{"model": "image captioner", "dataset": "photos of plants and fungi (iNaturalist)", "train_examples": 90422, "image_size": 32, "crop_scale_min": 1, "horizontal_flip": true, "translate": 0.06, "tokenizer": "word", "vocab_size": 1482, "encoder_arch": "vit", "encoder_norm": "layernorm", "encoder_norm_position": "pre", "encoder_activation": "gelu", "encoder_mlp_ratio": 6, "encoder_head_dim": 32, "encoder_fused_qkv": false, "encoder_bias": "all", "encoder_qk_norm": false, "encoder_layer_scale_init": 1.0, "encoder_parallel_block": false, "encoder_inner_norm": false, "encoder_drop_path": 0.05, "encoder_patch_size": [4, 4], "encoder_conv_stem": false, "encoder_layers": 8, "encoder_width": 192, "encoder_positions": "learned", "fusion": "prefix", "decoder_width": 128, "decoder_layers": 10, "decoder_norm": "rmsnorm", "decoder_norm_position": "pre", "decoder_activation": "swiglu", "decoder_mlp_ratio": 4, "decoder_head_dim": 32, "decoder_fused_qkv": false, "decoder_bias": "all", "decoder_qk_norm": false, "decoder_parallel_block": false, "decoder_inner_norm": false, "decoder_positions": "sincos", "decoder_prefix_bidirectional": true, "decoder_connector": "mlp", "decoder_tie_embeddings": false, "init": "torch_default", "residual_init": "none", "optimizer": "adamw", "learning_rate": 0.00075, "beta1": 0.9, "beta2": 0.999, "eps": 1e-10, "max_steps": 27300, "batch_size": 256, "epochs": 77.3, "lr_schedule": "wsd_sqrt", "decay_fraction": 0.2, "final_lr_fraction": 0.1, "warmup_steps": 5460, "weight_decay": 0.1}
Rows from block 3 of the image encoder of a small image captioner, named by matrix and row number. Rows with one number belong to one neuron. Each number is 128 + 32 x the weight over its row's rms, rounded and kept within 0 to 255. All counts start at 0. Numbers have three digits each. After the name is the row's rms in percent of the matrix's.
After each neuron's rows are labels from the 100 images, of 14848, where the neuron reaches its highest value: "responds to" is what is common among them; "place" is the part of the image that holds the peak. Only what is clearly more common there than usual is listed. The data: photos of plants and fungi (iNaturalist).
# fc1: MLP up (encoder.blocks.3.mlp.fc1.weight, 1152x192), inputs 96-191
# fc2: MLP down (encoder.blocks.3.mlp.fc2.weight, 192x1152, transposed), outputs 96-191

fc1.338 112:082099183183128113128128113108054137088127088140159200171114099146126128136160110088105092140159078173105163118113125151125092105131056099120113147095135098081102094102174104073171102163106100145097113150100116179129122155138089118174115171138084123147083113094083151126154108155183115132
fc2.338 114:097185144141108150124069067109145147157138117146122097133150111140080114051127099176083133094099137150148108101124084139094109116135120127143140145129139061129106153163135129143150118170111090129086175153142095145103145153130100206101180178176106099130140142138108114137077145163109122212
responds to: order Asterales; family: Asteraceae
place: top right; centre

fc1.760 075:162033135124139173126162184135129145126133130127177133078084106129188140149118098226103156108176172111176145116131110089107097201137132085079135127120129149148140113154138121118176167138128133164121102142119126133145156151112152179123123092137135112073237083091140109094098157180055102111
fc2.760 082:130169134117127102122116095125120128159124139134053131157194148143084121107149117137162152139085119112092090145120163120166157060138147179171108133133128127122126146104126116140125076112123112076133137139194146129130099105168118098154117115129121132217041185158118114143205113039170147173
responds to: class Liliopsida
place: bottom left; bottom right

fc1.103 135:188166167163095090103240124148125117135086118131089084145139058159181144132109065219105133137139146163167146155125119133113123087144079098161114156136109103193123132147122123088124123083150058146179097141158141125176192124141085129151070121103118157129146157159096123100071097176085161116
fc2.103 185:107198151162079146085134081124113137160127097162152112159136088150070070158112105134105104129110143152117131177097153164123134071112065008139132149118112090131109142131094112152099094147130150132114139125123108167115144147155110140133095182130100124133052172168096192153108131106136079079
responds to: order Asterales; family: Asteraceae
place: bottom left; bottom right

fc1.138 100:085145195161089109121144143142065141178102100133124149128142075148102121189128121113036089112145107128248164105119086152099106135101070047171126129124135106121128157142131106117124135112109076098146090149142125159139162156137126128113046145104106144156193141086103147120107138148149136180
fc2.138 109:050099134151161149156082150155061136105129124113145179172114159124153066158123183088104121147174129165086156091147153135135105167123122111150158152109120113043155151123145151107181101147052184177116127116119120171100085157084106126126125157133115151168108130061111153118149144138172085162
responds to: order Asterales; family: Asteraceae
place: top right

fc1.212 117:129166112196044098042159106107100113179100109154172139165152068173150120106140072101121123152088081174157162111097116127108116082144042093137115162149091120173104167120098094136139116121111107086141123133164127123123150137197076098177070155113101134136109106118069157149100084143156147155
fc2.212 110:193133112112121106119111116130213086189107112131133101145072164161143183128146117172177138161131164150087105198169183121146172114147165175061096143163099155166119112091081119160127132104145226136164109103153169126143080113122135102139156100114133168116132114118137142112115094133106114064
responds to: order Asterales; family: Asteraceae
place: bottom left

fc1.272 029:071149125131135168134117198113130144143120108134157120096164070177165077146105128179148157146176121110145169027083180163085072117106117140116163148115138151123138166110120103097121129190169134162149144116069082138132124125108089111135113132149121101088144113064081125159081144174116158174
fc2.272 037:122055153120146146104096083086112154190131102156073159158154232137125114109190104098127117129089116104105166164120129095124141045139098176160117122147149092118127133092124148163103094117111118077141174130134133158107084113127161110138133138156109122149124157220162123114185061074134114140
responds to: order Asterales; family: Asteraceae
place: top right

fc1.273 036:121183119121166139127109167114106113143130121144141088096191130139150082114135123141150105148194168139139120029133176137076116131129118110180131110124133127099113200067122106087139117156146135148129140148170096129144144145117098153096126104175127111146160077158113129128054114141187152117
fc2.273 043:091051133105154131112162119130106167144140123140123155135100170097152189130157102138124109141101125112094124174113128137166147108148111139120132123138107150160134138084127156169101149093067222108163165114124118136137101103127154098146091142119118098121111196170143162108239101124149066141
responds to: order Asterales; family: Asteraceae
place: bottom right

fc1.292 037:108187112133139139122097159108126151140129103144118075090189176124166079090117148107163142103193124131124180031107155160106127119135130107152128142104155097120116199058116084087147113158147101151096141167157106142139099123120118118095134098165143105175145108167112119165073138154125146142
fc2.292 042:120066172124137091112145107114098145176133124133109180146118181120164165137143115162122098121059117103093140201119136147165176100128102130141145110146113139146104134089120163177132129123115183107152158109153131130108097103117163110132106126130089100097120206204168141126245063127149088157
responds to: order Asterales
place: bottom right

fc1.424 074:157020130111121167115156182136137130117143118118195142094077121122186155151118114210124134101184152107180147106137102090121105194128135093079147146118136162151147139151144132137153160134124166163140107115105122129152141144120167181111137085147127119080237103090128116092109157178055099104
fc2.424 079:124174133116125098129092106131109131172115123130053136139194121150073118123143111144168160150080131112101091135116156115185153086137146179168106132134131127113130142109122114152133076116107129087123131138179135126145108088145100096159116124122131121201034182138108117128217118057164157174
responds to: class Liliopsida
place: bottom left

fc1.162 071:151023120111131156124168166124152145099135115133196142071071132130204161131137099171118167112168160105189121119167099096121129187134126079083127137111133156150157127170139132124153165121117167153133119126115129154145138145116174198117147121135114114069226082088136141089106138183078100073
fc2.162 074:109172110110140072123115111131095132166133140119044115143210123152090106125142098153170155154099130122082100139108154111186153071128130186142120123135140130127118136100104111151136085113127140095134121142183136118150096086150103100164119118115120118206050171137118118147207113069175155172
responds to: class Liliopsida
place: bottom left

fc1.592 080:091162182166092094125161150111074140134096101125113133111154111172090079136142121090083113098161095148179160084106094152113110090121085092168101124114141094147109177206155121094089102118127078106123091156148136162122188162170123143076079164107111111148180176100090147129067115161121118169
fc2.592 070:147159079135140119147103091143191122062107141105129134105194128117120078165113169137158145160103161150114176200107170128124144076124127121146136118147127115123137164127104152176110120106153100128132128114077128161072072107120103075118136172114102164094065118174110109143120151128180138116
responds to: order Asterales; family: Asteraceae
place: top right

fc1.11 029:090194077128131106143094187138101113186096105139164105106118117167128049166144122159133150105151123126144190065109127130105082102147132097126158108087092107134100153088082111079118157169176151136123150130078101133159094125119079148116130110109117106092124093134079135101111137140107190167
fc2.11 043:103025142131149129099145078112114138139127110141125162160122216135110192134150118126096120142079136123116095180111120115111129139111116157130125120142120119124124124120145140176106090110080159094143184125124154126099095122178172088156120125141121142130113182155153137107221071100149085103
responds to: order Asterales; family: Asteraceae
place: bottom right; bottom left

fc1.686 121:136155142150117136096150156176129127121102103101116146104163061138104125160113115153102141100147121132170127116142103106135135110138091074166124130110107176137165199152129065103094108129101109094145069149157147165200186119139153145113088058140102125129123105117095097114126132133063090077
fc2.686 129:088110116134154140202033165173116106154121175107100112108137182101167054197097204110139130145151148123136189112151167168096120152122124168102129100119122130095159196033101187155110142085149168145167144094067109135091083128072139107091122144123154177147176129152146138105119169099169147118
responds to: order Asterales; family: Asteraceae
place: top right

fc1.14 124:026199192165083158102104089118098124189120109177126139171115059113066115127137090057080116132117095160209144152112130157128074128105083090149138176127093070165103183132080115127121157124130072087116158115125114183124130145140089128118100194139121144138165158077114141121111144183142133158
fc2.14 154:117158115135136120108047107173164115131128181137139106124121140102097096114068115135117125122069138168084102137103164148101108131119144110049165138133137098144158135137093176215125185100149203118135185118150084090111091143112081139139171189160123143098113134139114124155100133127137125152
responds to: order Asterales; family: Asteraceae
place: top right

fc1.13 077:149028127125136179111174176136149138105135131106172146070082108119197143144135096216112157104180163113176141098136095095136100189128127100082154140130122138138140128174137143124167170137119157149130113130121134137143126164128160179121121094137126107060218090080130122081116162183060105104
fc2.13 085:127170124119124101117091099128122121174117127124055122138212148158077120110139106148157140148083126115096101147122157112179152073130143200180121128138135121126133144107119121144128077120116122087140133145182145130142100101143108104155107114125122127209036179159118112135219117053171157160
responds to: class Liliopsida
place: bottom left

fc1.420 066:154036128133131148118165138127131126080126111110205147072069117121147158164123110153123142087167147090188119104156099084107110163132149084098137118114113128152139122139127149124145168103118168149150121115097123143136162168113168168113132112127126139068220096088135140114085119188067085062
fc2.420 081:111179134110137113128107139160104120173108136127064162128193067131100091144129092162148125156092129116090128156097152130198112122125163189139124137133123112101134120112139113127140088132111104100141106133151128126139100094141069094184101130124129130190041161099090095137176136072152164181
responds to: class Liliopsida
place: bottom left

fc1.251 074:165037138118114188107169184126140141132130119124190118079078139136196129151117110180101151090179172096175126134153090078132115182123143093088136119120127147148162116166155122125143155145122145157111115150108112146148150151110143183127140113139115101089228090071136117095102146183098088086
fc2.251 071:100176133095124075134102111134105121161129140120060125133197120148079109115135107150159150156097132116081078141107159116176148077131123189163113126141134116121125138128100109143128090126109132086128129118200141095132111082156109089168121113132119126217049193155121113133205107062182145163
responds to: class Liliopsida
place: bottom left