A small image captioner, trained from scratch.
Model: 7.85M parameters, 32-pixel images, encoder arch vit, encoder norm layernorm, encoder activation gelu, encoder patch size [4, 4], encoder layers 8, encoder width 192, decoder width 128, decoder layers 10, decoder norm rmsnorm, decoder activation swiglu.
Training: adamw at rate 0.00075, batches of 256.
Rows from block 3 of the image encoder of a small image captioner, named by matrix and row number. Rows with one number belong to one neuron. Each number is 128 + 32 x the weight over its row's rms, rounded and kept within 0 to 255. All counts start at 0. Numbers have three digits each.
After each neuron's rows are labels from the 100 images, of 14848, where the neuron reaches its highest value: "colour at peak" is the nearest of a few named colours to the mean colour under the peak; "responds to" is what is common among them. Only what is clearly more common there than usual is listed. The data: photos of plants and fungi (iNaturalist). In brackets: how many of the 100.
# fc1: MLP up (encoder.blocks.3.mlp.fc1.weight, 1152x192), inputs 96-191
# fc2: MLP down (encoder.blocks.3.mlp.fc2.weight, 192x1152, transposed), outputs 96-191

fc1.188:127208123156082167104152175141095126133106107119122098076156084144107063182106123154085133105125124088203153074147068104144096130136095071208114110108119167136160208188135077102093118103132116093142078144137128156162195117154157151086083081111119114125142098124090102118101146131135101126
fc2.188:134146117143138168106080126174180106128148179148151084128113126083161129121090103129143138118088132103127136124128181137097105125109124177039161161102095134174145103075044143198134186104178160092147210094135074081150090147107139133148142108167160162087114107148145149117078105090092163119
colour at peak: yellow (56); orange (29)
responds to: order Asterales (34); family: Asteraceae (34)

fc1.179:130174147155099126107172166143101126081104084127105120101153035151116109135134117150099131120143130148154116113130095105145115094171089070165116125106114154134157177171150053097085096152118110112129074149124150162203174112159155152108103052144092104099122117118048113134108134136088084081
fc2.179:138104122116123124174012137142165113155138140126110092120141160100181078166123175107163112142128130098135184132150170171117128147118127176049129125132103136118109120036073128156127139115163163111123168102056118107122083136112192120092124124124159143151134119139161151106146171044149138127
colour at peak: yellow (52); orange (28)
responds to: order Asterales (38); family: Asteraceae (38)

fc1.726:094153142175071156114191179146070119137112091133124138101122059151109096174117113122062106107141105109199146069146049119145085131165060065178106107098130158118164158186155070091098124131102110108128070138130132170186208129143147156115082071127116105148135094086081120130111120152138100133
fc2.726:143113131116138174116088132148162108109149166158139131117112119073187113155105108129133156122106099078127153093149159128131078125090134180059144156105089159137125132092041122153127168108169171091122186096076101107168151139113172148137136084156177136060110058150165132096136136089088126086
colour at peak: orange (44); yellow (40)
responds to: order Asterales (32); family: Asteraceae (32)

fc1.147:133180110148067128103173164161084122124089108099102102109151066148103066152102134140110120114133110120168116078133086116150105103170098082195120105119125161135177211178154069088088073136135107102135073154109150160184214119163156137102091072114094111126128108108074120152106114137119093099
fc2.147:185157131130128185156093133172175071161138184136090074118117140091169086152076124154164135113123162123128101149152161149151138112120123170080136143106084144140133124085069138139103172087184122124167175079105114107150132119086142127096112125140177173134126128137161142091100114114070140102
colour at peak: yellow (52); orange (40)
responds to: order Asterales (35); family: Asteraceae (35)

fc1.700:096159138159060063090161116128114123141089071147131125146127044173118135129129101085084095136120111161128119134110107137127111089174070106108111109135133140144151156168163073115110102149107123119128073179139149130197175100162149143114089070141069091122123143071031105159115099138153092126
fc2.700:142147132135098131148078102143158072171151165160095074121194129140157113145109162079145139139118101121208119144145127178120173112101119163144117150115084127139075190092045131158114141098131124107129167071123097125121161118111166129079101148115184168163149140133129162092129188077145091138
colour at peak: yellow (66)
responds to: order Asterales (35); family: Asteraceae (35)

fc1.217:102149155137064045100155102103093127129089077157135137145150064171134124135149092121086077143119094156149169142067107145098071130160091094124091121137134079151131142164149099110117081133125121109118094172120140129162178115183120142135107109104082090114085178133068131165141128149163103156
fc2.217:088182101114099108126086093115136108152098096145099070135220141184144112119146168065157149149123071140175082142115140133139164089128134124175111133174100144150078206119055129139109087113133141112121128127112145152109179113152175140052090139065129147142139155127123153135150194105174080136
colour at peak: yellow (35)
responds to: order Asterales (29); family: Asteraceae (28)

fc1.54:093196117164061146070213167147111114167083126146113093104131061164112112138091075148079121110093108127184156063124071098124062124184104107173123125137118139152178195153121097130112131102135097070162078146190140142172184111171133128114103080128099121146144106133078093150113116106118141185
fc2.54:181141105146103162127082109146176118065120138124163099133155135131159071117118132132159134133136137128078129157079194167129142122152100105023153125118128117148136101081112126147119109142156199134124185115050110103092084148148126121138109149141127142080039154126118185168161096126102128099
colour at peak: yellow (70)
responds to: order Asterales (36); family: Asteraceae (36)

fc1.351:110192123173061116080214152155094109187089132128144106102166091148079115147098101135087124118084106133164172087106083123104078091170095081179118117117127134162158199150128122140088117107126103066151083143188125150147188130171124108144076097110108125145138100164079123154106141116117135149
fc2.351:138147099138109114106091129155216104140123157160167126096128123127132099126110089170168146125116144140092119159081175137137102131135125167000139141151101133155146089084067121190124143117132249100137160101112094108128093131153122118156139111154140128082065106123102149148155146063123108148
colour at peak: yellow (61); orange (27)
responds to: order Asterales (33); family: Asteraceae (32)

fc1.308:174161162168081092100234116152123105146086120135094093136148068164174150123109072206103141126154151171172141150130104133112123073148087098160121164140108104192122147144118114079122119102143055139178096144162152126177193128142090133152073110115108149125154158143108124114072096196098161102
fc2.308:108198155154078165084147083126119144143132097160157112153146082151058073157107094146101100119106150141124122169090136157125127074111068003150135145118110092131112144134090111158092098144133132128106146131128099175120148150162113148135099178133103116136059163169097184156100134104126072076
colour at peak: black (36)
responds to: order Asterales (33); family: Asteraceae (32)

fc1.126:116197142149072129075205134124103139137101096131148109114186073167079102137134094157085120101128102122168151064088068101123072077152097066172121122123125131159152184142138080123089090149154087080134084163134125182157204153173127147114094104127095104114141101152082127169090114146114128141
fc2.126:109136118117138108095101057137195156130118105138099110152151150089159186068118117105097161100065054122065053108099132089077122127088129123092173133152135124165149123100102150153167155136127165084081182162168109109142148161149142176113179132153118126078112091169154129147155181076117150136
colour at peak: yellow (64)
responds to: order Asterales (29); family: Asteraceae (29)

fc1.685:139198106175087142100186173156101113124102110109133081092152062159103058146107120178093133114130117142150134042138091100160115110175088088183110111116130170126165200167155082112096095139128128094154061155120146158173196114167144129105100073104105115141139096127066098152091104141125106132
fc2.685:154180104134109165119058126164199100126120177141110065112159128084174099126085136129154175133085129122127127138128167119113136128107131152092157145129087151179145167075050147166111180098167146103160196104084098097137121126124165121102128122141152164088141120184147122118094161108088141083
colour at peak: yellow (56); orange (38)
responds to: order Asterales (37); family: Asteraceae (37)

fc1.19:102167146165081145115170187145056111133102089130126118112135082152118076151111130120087102098144105124187139061145071129149094117159079065166100094113127164113155164160166077082113086129111111109140072143111151160175198126150164146119101071101094097164116105090068112140110081137147100113
fc2.19:143113129126129220115087142151186100116134170153132108127091129070195102134105105122158163133112132112111141111151172129142117130092130173056147166112081144156123129071050126146138183102173145120146189095073098113158121135104145133150134110152162171102125088163158153098112135107065148072
colour at peak: orange (44); yellow (39)
responds to: order Asterales (33); family: Asteraceae (33)

fc1.357:132194103167086141091189178149078110137092110112127099104144078170111048143113116169092111116136116142151135047134074103156096105175095092187111098123122167136169197174154087116102100122129122105161063155138152159166200117162145134108097081110096120148138098122056088160077095135130101140
fc2.357:149192103132108182112072127160189092116118176141118062112158121083160094120086127136150180141088132129124122130120179129128130126107127144095161148132085141176134162073051146171114177096177150094148204098081100103126118128128151114107117134142155163092130127195148140127096151103084148089
colour at peak: yellow (55); orange (38)
responds to: order Asterales (37); family: Asteraceae (37)

fc1.189:110150178185118080083179097125087108137098100133145140197119084162186134122138100071090106153169093201141131108131129124098117099137070094139135196138100119138121118152125123080179105136083102145146112150157146125144160150136060109197103154121080168144116107078089168121093067194151130164
fc2.189:081199130150122139068139088135200115160170159178150114116122071103110131106120070174124161136099142107100074139163111101151084118104119139114112168096093129131113088155094094178102188163160146090093151102139092147149113151129113188133136113202144107088150107152118144099038112084147124139
colour at peak: brown (62)
responds to: order Asterales (31); family: Asteraceae (30)

fc1.169:132192112169087137097171177157093126136101104111123075088145062153111068167100114142072098105127125128159141069136082111145096094165086079188115111125122166130173183169156069115093108134141125097128075145116152167179189123144168163088104069113091102138134100136056112137107130133145105124
fc2.169:156108117135108174124078118135203098114144153156143091124140140098200124115113137105161163138113116110144139140151170142118155104111118162052130154119067145156103125041043117154127152118180143117125202102074100109136125146138182138110125110158165157111126108174157163099108132118082134057
colour at peak: yellow (66); orange (25)
responds to: order Asterales (34); family: Asteraceae (34)

fc1.493:122201111159059132072206172141088105144079114129143120116133071154095074146112097150110106109115097140163140057124085104144090125172095090172113107146130153143168164163136100121098102116131127081158085144148148136160207113179141123133112088106094112130129097098070105165109083126131108141
fc2.493:168158108140114203120085135160187078133124173143134064119143145095155104130090117156163180131102152133141105156131174129133150125113125156109143153127086136176121155085046144160113164089176139116161202089116108100112118128119125099131110143133163181116128131168152146116093124122070155073
colour at peak: yellow (66); orange (30)
responds to: order Asterales (38); family: Asteraceae (38)

fc1.703:125161134181092087085165130141142135141100095134114110111156044129156144137119107151062136142099096139127174116136122112109096076150077083141137146105100155137134154129130084118102133148120125091096083160131130162195161125163151165109096083140103116087125096148054113124134153132126127134
fc2.703:166081144144112077122101146090187136168178114148142135121141108143184104129175129138145172143166121084171155186165117175177141109111091151103113136085095128084069146087091083138103100178086184130078142114118097136120122144137171173113103120153148116161130083096111164096120141111154043088
colour at peak: yellow (56)
responds to: order Asterales (29); family: Asteraceae (29)